config = dict(
    model='image denoising autoencoder',
    dataset='Sentinel-2 satellite tiles (TerraMesh)',
    train_examples=72500,
    image_size=32,
    crop_scale_min=0.5,
    horizontal_flip=True,
    bottleneck='denoising',
    downsampling_factor=8,
    encoder_arch='convmixer',
    encoder_norm='batchnorm',
    encoder_activation='relu',
    encoder_patch_size=8,
    encoder_depths=[12],
    encoder_kernel_size=7,
    encoder_widths=[320],
    loss='mse',
    latent_channels=32,
    decoder_norm='batchnorm',
    decoder_activation='silu',
    decoder_channel_attention='se',
    decoder_widths=[48, 48, 96, 192],
    decoder_blocks_per_level=1,
    decoder_block='basic',
    decoder_dropout=0.1,
    decoder_attention=False,
    decoder_upsampling='nearest_conv',
    init='xavier_uniform',
    residual_init='none',
    optimizer='soap',
    beta2=0.999,
    lr=0.002,
    beta1=0.95,
    shampoo_beta=0.999,
    eps=1e-08,
    precondition_frequency=10,
    max_precond_dim=1536,
    merge_dims=True,
    one_sided=False,
    adamw_lr_other_params=0.0012,
    grad_clip=1.0,
    gradient_centralization=True,
    cautious_weight_decay=True,
    steps=11900,
    batch_size=384,
    epochs=63.0,
    lr_schedule='step',
    warmup_steps=1190,
    weight_decay=0.09,
    adamw_weight_decay_other_params=0,
)
Rows from block 6 of the encoder of a small image denoising autoencoder, named by matrix and row number. Each number is 128 + 32 x the weight over its row's rms, rounded and kept within 0 to 255. All counts start at 0. Numbers have three digits each.
After each channel's rows are labels from the 100 images, of 14848, where the channel reaches its highest value: "colour at peak" is the nearest of a few named colours to the mean colour under the peak. Only what is clearly more common there than usual is listed. The data: Sentinel-2 satellite tiles (TerraMesh).
# pw: pointwise conv (encoder.blocks.6.pw.weight, 320x320x1x1), inputs 80-159

pw.303:135113182093120158096164182094095100118122162123128093112134133128129085138127136125115117128107122152151116151098119083132118123165125118137095154115156137136127208091178117157121091129137087087091115151131113173122145119085126147121130134
colour at peak: black

pw.108:115138132113164206062108110150080124092093098164176168096112114129154167131145135126086171121185131139127191143102049127098171124149136109144167171122124091122080133129117108124104105185180161136113109120154131142151115101088120128182179127
colour at peak: pink; white

pw.141:100108125105162109127120126152098077100114149170190140097114086098124153131157161144141188156157122120121172185062114103063141073163155071133064058122191083151134120116209134117185140100167154117102114150196176145166130121114115109127151094
colour at peak: black

pw.292:078183137122144109084151166162112153172129166089113074119155160139179112144129128190073115069096113082096149145098088173142132101148132102148127157117116097081088145090147156156161083120099119100099158161135183159131115123077194106086169102
colour at peak: white

pw.284:110077120159131162094136175049148117131108107171134125111137108187106145123151101112150137121084129075130126142142110081116130122125139140176101111059165070140103178103111110083128121105143093092121151138130167202150098106160058114136077098
colour at peak: black

pw.34:158117131109076074125095174097112110082124088099085115120145175119106152100145127139108169156069141161130078158161105106132136135129134083113085118150182157127077091113130152135140086110158103105163149154116109212124114115105084113068131135
colour at peak: brown

pw.68:088189117098132102164111217193115121112123143079130191091085161167158118148136117112131103111085116248178237155110094115115105112178117118001166120133163119104121112127183123153122078121130138091125088107085146207135136140157086094099111160
colour at peak: white; pink

pw.208:092163144149146128152100184097159088065170152112136124115159111134116087135106110219115118065154066125100087125121140145114103144170108132115108136071125124115102100164074127185110120072088152125165131135069114133087135108131244171136113145
colour at peak: white; pink

pw.155:122134115120155095125134139089111126128122095110120122125123120152117141126108122191115166174128098076165103122105156125154129177169128109102101138131128103211107092098128145093090107083122251094108104174160106127147130158104104106141143139
colour at peak: pink; orange

pw.306:058122178137133127102127108141115106103114130146126118139110164141130079072166185162101181083103125084111108178108146141119136200191125174092136118127089118135168117155123164134132105121120142076100102136126061116111181121144099133121175141
colour at peak: white; black

pw.139:101104115120148157132093168122130090076144129131137130134155138119111097108156126092159120069123127164158131157097157107147133118122110098153092104098107162161182147109150161158156137087132125092127122184171181084167153169143157127141145146
colour at peak: black

pw.22:111127143151101065081127094147168090107149138162104108146160156167117098104164148138121164123244124119092157097111136104176145105126129076125112135122126154133101103108127104140141143108242132093190089122113097108138133123126157139159093076
colour at peak: pink

pw.145:099090120171138173140199108108107100088100135145134069116112094119221096127139140128137102163153138121148125146133116085176100129148182101115089133009156110133134152076137108153139068104137115128082095172117178126140126158119174113147128154
colour at peak: pink

pw.57:117156133171130080089128105178075118138133133096162105115114116101116135085179178163106151142132189110110115109102172063144139099125124145103117144120154109128110107161124103124126104099112090099055080168160095143121112124108124132129145108
colour at peak: black

pw.157:147085198145111147134119110099140125148092125118114100137134137173121137130128120162140168185114151098116108095111143126146110115157080092071098119131134085201118162097128059089094131103161094112127148155190094116149139151095133144211120138
colour at peak: white

pw.90:126155141197207130152154191148100124156164126117135211115119135111177050086144193160110133080091153099148103108115098100109095159145126128147080158122140104103103159115114130197184093190095055143083106208152086185129133106115130104145177096
colour at peak: white; pink

pw.64:086137121119103132133073123131105112092120130196130109115199118113225110127091178082165154122081085106095078078138119067107136120125134102133126087087076095191137106181179154127131180089113109128095088118100138100116139119110105143144150131
colour at peak: black

pw.221:166130100090148106116068134124067076093068156108099158149095116093117158082174166174146141103081140115110098128112104090130093099127121094196129165095187143097204134144134123143128125082133080071123083116052137223080094090090113108108147071
colour at peak: black

pw.213:159129153115109162150079144031128162116097140132154087142164113148135158118132045112130088105134128101110132104112081083101125129109115158099165186190177070157140135110176099133140204141161184139112119124108147132139066147089096153106138180
colour at peak: black

pw.165:105113085113103255114080156112107075131098168123079102099102117060135144081137108115073106165175126160152108146083071061192193098149108130160043110116111104169144078150130170118151101118133163075085128141129119084112103141097099105099145152
colour at peak: grey

pw.181:190167072156167089095125148145200176153144065127107093168129107141070189140188073105086103127089154105092121065104144128137152083110164063085128173128199104120072084153168133131084128067110133095149111132110104117206084137107153136131017155
colour at peak: black

pw.209:110187141119103095119130170125095135142116122165136111079107106133197113071173160184109135058213160107157088133087092122102220086122120113153077114137137078126137122137110112161134109096113112104080092083117138153145163102116140164107152111
colour at peak: pink

pw.46:142109110131124056134123130160204085198159138132158102140134163114171080111117151152104153072104129099099113101088118133101092050164141114128113105118107105139109097099146116136090098163101096109072103153117110166109148098135178186136140160
colour at peak: white

pw.119:165127155115129117159154142087050063146154162139158114091105131094145094158105135147104109118172123176126128143121150052156111133157153094142107153158158098214145107090137174158109135167070219137106122143184127160188143104090172139101139096
colour at peak: pink; white

pw.168:169149117165130117118093125123156106086103120134082109119117129117117117097158152173133120117172102135132114117117102053137086105152071074134108165123098151133069129120160118121156159165113088185086090146111147087157107129165143132154102039
colour at peak: black

pw.115:133118083111112048127119102120110156132112139162132113117157164150173122067118124109160117133177159100086144112085080078149161119138129123154146102158188139143117161106115167116122119101128066127091130109119116123151082065150083104133075092
colour at peak: black

pw.107:133101155150115064189106173087135098151121109131082133118100132124111086156135142137164101154098074090114072100065089113094094135136099132166101111126125082186122171118111151129102153141120117107104188105151161182161123167127146162131126140
colour at peak: black

pw.33:090126126206159130067133136081205121126143118133148078114149177133098090086145141139133096147130155125100104154122148110165148150112121071116115066115139110131112206145119120177131088126099100114092090111094134157171107108144150159100119118
colour at peak: white

pw.151:135126154129184190098129183049080112087180127128116130122147103126097156101150110110150100070159142149121136129085144154126159121073101095124095073125104106098123125095148107094158087110192143106097094128162114156075134138094098152170155112
colour at peak: pink

pw.197:140139116120124161113112112091168113102201138159180199079175102188165121179136118079109185118149129124143143116059151032077194144106088087097134173136108119092093117132153165121161109121121133121064091137199112125121131129091141096129108132
colour at peak: grey

pw.256:126105146151129122069124138101105099133140121113135142144162158168061091111171144137093063141137110171150127159071094047151163164089141162125114150129113154068156159139137156161131146114165154127128119110138161121131126158117178108133160128
colour at peak: white

pw.185:177142037190133167135113141137086164115156098098126102144092127095151164140145122092130139120187126128111107140108117109135124059092188112102143102150118179216143130093074131112122128158188104181133055136079129164133141163060144155163182110
colour at peak: white

pw.206:107136139168147160101115152122087132200131141124122126114128158121108127147096142203099146124151151144141100173146116132130123090142170075120128143188114094097114080124168110181173096103110126108099091103131101149149124131158190183166100185
colour at peak: black

pw.102:135093138159115096186113138095075127147142142128122113117139167124140117095167142159128173085057116139170088184129114076159103123144183113110126117132164079120095105142131124137166093124106099126067037143109106179173108084086150114156112161
colour at peak: black

pw.212:109149141135161144088153167155071108129058140081110143117156174109089112075125190134153155131078196171119145151101146093121114132140124127147094160124103134150170145165143098123167111092131033089083087132077132159118097117117137139170138110
colour at peak: black

pw.283:089111114124167144180142134145151167128162138167124132161076116097090125166197111150187159079106112110106135139144095109111200162177118155130192150150176128153083127165126143157119103105150182158141148123104165139173124092195156152082148113
colour at peak: white

pw.12:105117133156153151094088139143090152099151153103140191094125124109144120127168130119095161109127139127157089066108135039116103139141141176113102114086123132144074132096115201140151079134143105126100073125190112162103113127100101113155188149
colour at peak: white

pw.264:129123119139109116105153138101109096129150149130148142103131148127124145091133111145133162073099124093133101169122143062147067121130153092174144114106239128134232099111163132116147058073122077122137101146104114166148085208115143136163173083
colour at peak: brown

pw.281:138107147154147197126186131207114132141120101144173198154121111130152115119132188111147180107166143161124154160124128106217144136093152121151185156106058076112133132084087119148154127104105180103146067152095113119057080103096116112137192107
colour at peak: pink; white

pw.153:127133161135133101082077135150084133114117102106120074109171133149100070137145151170156108194138129163101097051122123124148111165142142129122123129074080135117110116150141117135113148161116075082106103123086123135104103114088111164085110090
colour at peak: brown

pw.177:136075111118123169085128136080136087135088136138116083102066139093130149152154122183061161171094164119112120193136094116164128092129117113130062150157100083114164122168137134150141093164103114083094070124126162190080187151159165125083124107
colour at peak: white

pw.259:121103135067120086124149080158129152072113171213133102093152101139113131067108123106121162095148144085103092063179118090129095128109108106111178221207207129122101151102128098105119139125145147102116137132106108127130136077126119134117109164
colour at peak: black

pw.117:122113151088113141110141157112135116117084137140090143118129141102092089145128160153075130166139116133115128110154144108134094090090102128115125144103197106190148202153147140085160135061119084099105166109088106124072136135168135173114119117
colour at peak: black

pw.11:128127147162145071132129112073098126125196167087123111109196169111087116137192127135079144182113081121176099119104132049123131106121123053162053172123083104120161164096149097114122158082109109132075136178114140155105101120086146143168109110
colour at peak: brown

pw.116:150096120103077086092074123104097071125135126076146102111123131110148112159117138119134139133136145107197137054077106093130156112136153141126102145126083076148145097134091123176141116125100072113157074133118061135164129116114117170178138154
colour at peak: white

pw.173:118170122145093202156127152084147125115086118112084195118092069121094124102135148173133145127076145178166185109152121123133110099150122113115111129134085111127156095167147155128139099085134088116148017133140153174060159046129172145115174085
colour at peak: white

pw.101:138129159138117132144114125092128101092138108129123072132141124174169060157096103132098146095140114191142115129110151114103141092155073077055134168133140120119105106143074089132110170169129094073130096108137129168176128116092124149104163067
colour at peak: black

pw.244:164119131127136122134108117160136124119119140107147148088084138166136091145124134127125112097092126086112082087140084095147110167089105073149065161109099111100133084157193095115128128131120082187068130099198078108125147116176102185154126127
colour at peak: white; pink

pw.270:085105130116126159169152114099171185147175103158115133124145144114135066116134113092094145159136109112156127143129166096133074135071140150134157166154157099187093186053153150131105073107158158188111147135037145134146103168125112121122121134
colour at peak: black

pw.272:119106122131147152120116095110146119129106149142097149115117148085088123090108116158114112133162076132109080064141106051144101117124119097150133116142163132108134115074190168129149131146141119159080072160120144189153122158201154101127142147
colour at peak: black

pw.299:122122147112130131105160122091085052151112137100117139097092141086123119078151165125105128152162163147128119187087252088140133105143143091158067112110123140135147123131130131147138138086123136109111104204111126139187120087189133137091165075
colour at peak: black

pw.315:130141134123155139106138164038149152136113128130135109162154104139174083110109144152140170113109118100059145096137125100117140119110093109070146137056163137142052084202092136131104139111109138134119177138148157147070158143107222107104152110
colour at peak: pink

pw.158:112122099099162148076141125145126160152181092056147118107118090151166148127130138114182113128087193114116115124107173163129137109091186086114149152171089102089057174154156130104115098091166130099109064166133183154110117083192112149084155118
colour at peak: black

pw.109:096082145092131106071127116150098121112166134109127100076153166101110109107177163097130101132157121093116152132151144126112163119131118104137107135112094130123131126098164126119145071113182108168077107180139122135106099167152140112114116114
colour at peak: black

pw.54:136148099127122063124069093111140129156086093134139113082129205093096154118177165183070200116134147134107164103140118105172074049126133091094092132101120115097081122139162153167117158144055140076116161117098136163167090095114122156170131141
colour at peak: white

pw.287:075088110102179137131108102114174120114188095169166098102129148135136187116150119142120128069082179078104071129053135060144130106170114126104064116117125148157145120149154102122147115111146026130060136111096101135123084127122152110136149116
colour at peak: pink

pw.98:117152115233119172096109113085166061159131144145120118097152147140094162129094092127106136106159174089092099200094114041139116141166099110166106137145107080143152096102120088130150033137141135075130078175154077172078114167137154138065177157
colour at peak: white

pw.189:116182158099117067187067128090149123093069138148118112110134161111170080046121121167051147142149120066106121114104033108141122158111146156160149067132114121136105101114146173131110121110138048121188169107128095090094143120110116128100122099
colour at peak: pink

pw.305:194162165130098124106139086111072069174121090165122126194110116112109122116125130143061165091111065135150092159139085156130122072099145137165118125094191143155145149123168122163116134081104128105103106096126118098152131153116180111159119108
colour at peak: black

pw.205:138159140131118082158083113138113117105133141071098111106099095156121103131100117142070110188129122104057174072122159099140081083195098108046083166186080151128116083130171099143151103103076062127099084111095102196146120109131128112146115147
colour at peak: black

pw.9:105125151152115122177122118121148178121139159050101135071155143144095092106115097137155137143067139143112160128139067118139121126063165158034175088186095145091078103143132152086184096099143152070110109145165159134111136140177153087186137130
colour at peak: pink

pw.10:079121129125103151173125111140133056154120123140139136135120087112106116113086128106127135128096155162091121255087125117145108142177150113125088117228165128092156115112098125114157145178088076124110147097067155098132093093110151147186143148
colour at peak: black

pw.111:105136134165153208144116163069184063140088168098152112113133117146119143146135158143076100158169141125126187150157081090132037127150155129133137122190114098155118107138130155151105138135157190124143172171118183141106144102119161171150202121
colour at peak: pink; white

pw.192:159110118091096177089126153134095069130106112158121060090124122145140059129133190122114183097174108138133106082070218067138165145152138158172136128097152133191080150101094182098110108077098065095116090148097113157158129142148125138115159129
colour at peak: black

pw.182:081162071164139117171097133146117141112190095153119110146171102087139090163087175126120137129112118074106103093120156051104121105130172088156154154165129077158111168148119126182133137157106139168121151145099136148104139177096091129148134129
colour at peak: black

pw.15:065114147109113128161085174132097134136178138162068135116116131071155108088162122164174133133156137138162139122104137098120109213067181112158124162080121109184103175094113130146115145166145045114126103095174166091107102090093135134124157125
colour at peak: white

pw.184:211127121154162105141130092126138085106141167085144105127137160131099111132149070161188134087145136127132096131102073111114137102124157107082125105140080113188201195080126162157130117105103177139126119159146098124079092125069145168065120130
colour at peak: white; pink

pw.128:145136159102079118100109115113143085101120109138122121123163172096107036135137130152181087103203031115058138128135088134101129128065102134158120168117145159115141137085157173127102104122121079096122102144109111142173135132129127187112131089
colour at peak: white

pw.273:135143144144128067152121129093139085101119107137146159131160138092110088149126121187141095086164119148156072118072134095147142142114117117138129127141114169168145138119158180203113183109115136125100139086155112117177111159112128119112168125
colour at peak: pink; white

pw.294:131118109111130128091076104139077102156150107085117088106138131085121168130162109151175087085093116113083146117136163108126127082203111143124147204109116122140167101130149121144137122098116081094151118187138101118077101119094146117143124223
colour at peak: white

pw.140:129141178084155146162118136099151105126092121145194120120188156178181094144064087120174130148101105113102124107171101107138087136079129120093139105127103123124152132176147117143138133125176112115130128091149139102073097174175177102086161102
colour at peak: white; pink

pw.60:135160121151131102147086136111152182127180127107177122129141090157218126162129112130103110139150170114160180090079131076113119121137160078197084150098133068108090114115128166123156096102082050141097099191159151136156102100104109152154145067
colour at peak: pink; white

pw.147:100116070120110080118154058195102170167123118106133136139131132105155114164111133117135104113152076159132134114093161115129129063140082080060145182087142135190079111164124082123122124127140080100129201171099186141118113104120123106144097122
colour at peak: black

pw.150:097124158164145137144123146113115129137143090126163140054127111121062136119169120122106063123151137141098129108073085099159102075122151112139088116154164127139117133074193125153160147166123123079086081105137139154139135104069162137117154127
colour at peak: pink

pw.104:106146155157170073139116111167099109172148128153133180159130230120109105083143184148090124127190161111175101158121049061128122079132074067109175132112090123156174107074126114112129160149158166087115070127120151162115108169113168128114121116
colour at peak: black

pw.313:160092185113085097172139110139095137155128140143131121146189114142154178087154151137131134108157115107156132154132146117104148160136157129131139149119106085196122104097122110129110090150129180124138140104083110164129119108187096191134123141
colour at peak: black

pw.319:121164114158121067082105109158078107139135111104127112103101118143129139108146143144087132122214137214136196180126071093113173119197088129094209146129180056116126134160123107148098129110145138106066071118087118134106072091087137138156125121
colour at peak: pink

pw.72:126112178115130113124104105160156159134133152147123122113092091147100147127132156107125081089132187156084155140149143140172103129135168100162144090186139078116118106123164105085137124133149042117080101123146087153142117150087111118181093177
colour at peak: black

pw.199:122094122109131139147092159167112143134163085140140104085081124081141112162199107134133125141093139133152104110154168147160151151079136250127101153130119113092056079131091166166148130154131104105185080114142167133116086114083066113193151137
colour at peak: white

pw.229:051111146159148176141139133115080085169152132102159143134108151145134122096196099137110118096102109156123105234067179099152171116113210095153162117131121127212145123089109106128153101089153094131140144144177095177130138099135070100067163103
colour at peak: black

pw.230:168153109131169142089142153148138081087131126134105175124114121178120111071130135152154105131220105090114193097113052151065085101112114064110160161124132140107165122086136077134149102101097099104133109125095206140184120121124169160112148104
colour at peak: white; pink

pw.275:176139120131101087099067107122157139146065124125088109110136121087110164102131096125118116100143113115125136084103092068170135091140167124110092122092147121099136117119174147159136079144120069098099155110152129118128097118082146155131134101
colour at peak: white

pw.240:174115102152137094062123099125106108105154123115095119061143135089088188084123161134116109138155195117126098150082145090111110096124167086166104129132134077160145073107150114139098093103145087108103038150142093123130108108088176130165147134
colour at peak: white

pw.125:110111105110186169116123160095120118173121146150164116146120166126134119108082146127112128111150076138155105099121063121096148138156154103143133093134080076123105116065102095145142224143124146112154102126087120178159077062121105164103176161
colour at peak: pink

pw.266:125122138125109097133163170197119100171130086118113115094145120229119143201148144114091132163196077163099134095143134114144133077137118115126126086149154055137052103136164159126112094130129126156231187136077145196093075086073142146133167130
colour at peak: pink; white