A small image denoising autoencoder, trained from scratch: encoder depths [12], soap at rate 0.002.
Rows from block 2 of the encoder of a small image denoising autoencoder, named by matrix and row number. Each number is 128 + 24 x the weight over its row's rms, rounded and kept within 0 to 255. All counts start at 0. Numbers have three digits each.
After each channel's rows are labels from the 100 images, of 14848, where the channel reaches its highest value: "colour at peak" is the nearest of a few named colours to the mean colour under the peak. Only what is clearly more common there than usual is listed. The data: Sentinel-2 satellite tiles (TerraMesh).
# pw: pointwise conv (encoder.blocks.2.pw.weight, 320x320x1x1), inputs 240-319

pw.3:139098128168144100114121126073138065155109095095113124135134116160123100123149109135123147086157114133133136155147112145174145147150158083125127117152152125147121103144130162101109118091117160075126106088110127146115109101131128127144128157
colour at peak: pink

pw.32:104155091132152116146135127121135114139130140116164145125132094114136084114132115139150169130129146116151152121139156158077147182158127145143119146105111157189147128147115145143071114114090105103137155149117154120103101111143171082113131100
colour at peak: white

pw.26:134114157115102114123162142086141120139097118107118133166135118171120118130098113154141126131111146114128122090114094135173137141148103102099111140154133075124109168126147099089112146152124128131110162083143100108173121083142108122158131114
colour at peak: pink

pw.228:104159136068159146127124238127141090131116173123119130067098107118112090140121124215094135092124136090149161109128126140129123138139136100132151137122115133145091060128144113135120119126090111113097166156119117132126130124174128155105098121
colour at peak: pink

pw.272:155142137088104165186111051135143131098152129125135123092136121103145100113102150149123143092136130096129159096156140136097126153155075183111143129129113142158190125121098103125157099128148114130123121130097088104147104099171192151129094150
colour at peak: brown

pw.261:115130189089105118134124182102157076110143159137119159132151125134140119112142135122139128146128111129150135171093118116105127097129130106085125143131169133108135097156148116104153126120236158100114073145151112134168087145165147121110150106
colour at peak: grey

pw.155:115141151103132106122135127131094126107131114153120148138125111134126149106094170112109169111122143128146130141091133152123146158158121102129158157127117164148096094142144157102101146103106144106102180157160124160148119100120133110111151156
colour at peak: white; pink

pw.30:096130169125146172135098169137103115138145125152150129203130122140098171108091133157126130081155136132127108109092139117141114110171142101142093130135096104108104158142140187120083160120114166148121094142126154200126112119072136133125129119
colour at peak: pink; white

pw.195:098133131112116119176126131125132116151134141137117136145119100105109115139082139172126133101113117122110134098141112160132130115119156135177172144150105148125142114148142148131152126140159129062116109099114125130113111124114098125128127078
colour at peak: pink

pw.166:121084132112133112173123120136145163151131106124149118126137119148136141116162097157153125197116152126143130082154156126155138121128127091091146112105142127123147136152142123138099104147119165147123097105164088128099154110116161134128104141
colour at peak: black

pw.161:147117156104090143132121114133131091125122124157143142121102123138164168120117127125172150102153150110138125077162143155145101139158114136158207159128138076107136131135151113153154094131113096114126128129150158150082185084140114092123145131
colour at peak: brown

pw.276:140122139116138104150109146096183093122108118119145116088115126124154055160108134101141125121161117143140130097122147164126141171153148106106147124132108112156108147152132105117120104109122153119144157119144077105119135109173112144116126132
colour at peak: black

pw.177:089118129133134129129143182153108160144170109102116143116113090161164170147133130132116161094149081126132130117145109141142144126123175139109141153128116167171105087143172076163145113142149144124122135146138110132151124147118135147135138145
colour at peak: pink

pw.301:110171156115137070133144133129108112084133123143141104138096140086143109147147108151158090162119132140123094127168174142135128156120197139097169093107134161158090088142128095114117131148139125128134136116112167128133080088131117175138153117
colour at peak: white

pw.18:144098138107134134153117126104128116156137143125114157148147138125150139162117121145123114097171111117134122181107099136121153174131149119151103106083117107128099152126120112175121168122169113093127105168087112191105082139168149119122127117
colour at peak: pink

pw.56:130137126092116123136161142122115093117094100168078156142133126111141145084113130174088145089138143116141086090101140152116109130125136145106135164115099136112089115171138129136131148129135115127090133133113119135155117106144179132132095130
colour at peak: pink

pw.289:141113101173153111153132086114115084143164152108128140143153114119113106126144127110133127126130138121107176079173133128131094140154125121087100117126139107119125121127093143197109148138120140104148150097106087065084116103075156119132101163
colour at peak: brown

pw.84:126135145120105122107110098172134117180151153104134107135092117126139097151120151148138154135093122124100154068142092131138113131134111170124166124144119137124094148119142127121181136125131134129107100104111111116101147137116091147104034133
colour at peak: brown

pw.244:131127094125116140132123101127090140149166150086115080127130108128105079120168097098098091125088139148116114097059166077159132145093145147104094079108112138150128085125117170088119164141115111119103112119139132137160151122162114123104126165
colour at peak: black

pw.99:132178161147142150097097141120140132148112130118118134155163119133139135142113109123141109078106124134106087144119164112143125138126120080083104142127129098106126143105106143125173158151112095104143130105109151142111092122138114214150098128
colour at peak: pink

pw.319:135157142104103165151183140126142119139134122135140155130140164136150146170110128109144115136116116097134115088151146167085088141099104120122131154091118137143134113123174138142095103137147108174111105165140134123144137132105151153106175136
colour at peak: brown

pw.175:112108125092123129173117126160127121162168140117128118165036087124127161125110118137100167143121134111111105124135116133167154148153105138127136091145154102139097101138103139118114113122155120133087177115128088183120103142143182133138152128
colour at peak: brown

pw.76:172108140151142108114129166160132144128113140171122152141122120139183102096168124101147099107082116181133159110126100140106133097129092150123132143126146115140123091162104141117129113128119166151133138120117067138157100181148103137138141141
colour at peak: white

pw.102:101117117113102145100137176094125114138144114132173123118149113145117122102102132128087139143183125098148188151154085138170089123135111101119100138107145148118117091140164130163128106126153149117123144137096135122163118091121111111158099118
colour at peak: white; pink

pw.28:134169117076110150153120075144136125149116165161147143158127100133128110153148171138136139096133106145142111105122151107144127117119070164113137098122131124128139127117162102134182108141106093136119107094150195096132145133136148088104126119
colour at peak: brown

pw.208:132143162132103159172127082062128152122149123116113106103138097080126080145164137157153138137153153122110108148133103143129130134170191149141149142107122129148098125148136092124091104127160094154097152137122102125142115117126157099141106101
colour at peak: pink

pw.316:158088142175112104123138134097129108120142126103146104073120146141131138144129140142169100142141099137124143135123116141087134111122126155089100167154114120138137100150101149163147110147127127155153153144130114120090115133092113101133167119
colour at peak: pink; white

pw.119:094123156158106099116161134118135096151166137123143122102126081138099090140154134103138115132144153170113155170097129160129105121146085121102133125126170138087168103120124115129103144123129137145131160089148122172144083116114119115127080129
colour at peak: pink

pw.69:127121126096111085143104245127123117131130096136162132123114117147155093121155131171110119074129157112160137125117147116091115124146113101116124108134136095137111126143150155198112110147152123118127150173110105120109107128176132126138135121
colour at peak: pink

pw.33:166171114082108087135119111135136093129132128144119168140115109142114105075152150122150136136142115079126132112095141128106116140153060170111107091133115089157177127106092099171156110134153129157127129128117132185118131151137127111123139161
colour at peak: brown

pw.213:099101140165086110177109213142120086158166144116115141150114092156125142130100087145127188121124167113151095104185089080131095115126188063127107108148118095123133124149142127173081136128142136102156084067128133115130131114109138114131142132
colour at peak: pink

pw.78:154158140101110126103120076124108072155124112124111150133077173110123148145116137123118124124144104102117157079118137131103141128151161126105187112111097140142134104119159114118193100111119126164111104140132109129136159106171147110115102118
colour at peak: brown

pw.176:117118129129142145130134085098185115119108144109159135123091140132125131138150158113101151075112132141160115084106158123109121134149142162171095101138117115151175098108161120101113103102125102124096108103154194109130123139115121108118109126
colour at peak: brown

pw.64:106133178154123147144169126127106175106142118157174107099145115110154093125122174092138123122115102108150136125172187152135133118143117107127133179137125124161086074097108150142146136141150119129146129122102150111140122133130104135168159099
colour at peak: white

pw.305:155145131129123104115132155090128087125122133096170124187130107101140184122110153103145168102185128126132116161116161108159105103117131109141159124101114114140098109109149122157096172119126135108145062093158119102069110103119150128112158127
colour at peak: pink

pw.152:103132120162128125104154112094167117110124129113140141146159121118145115133141147113146138144131138136114126195126141095095112110138136107133105132156142132141166120076125160127110155100128138130146118123166147113099072118109113113167121105
colour at peak: pink; white

pw.142:111141155101143116126132096159162098142153120110131141150096135126139159132150152135128130107118138083144138164103103160143143124130098126135100124125111194158119106135137140080177100144115132128114125115156153156110074151135107094108097123
colour at peak: grey

pw.61:132142126159087105127106091130139090164206112113120133090139156097105076131133110122114079142128136117124148130112118167138142154132089099095112132100123147164100133126137123156145077097129103141120143124173149161192092140170143115114172140
colour at peak: grey

pw.250:124105123117136143160111176107122108137135138140139156137139102126081151142098119120163118123146104097137190194146117162168145128165062130154157127117172189146104134098122124111122129124093100145128127116137156155202097098117119165108109132
colour at peak: pink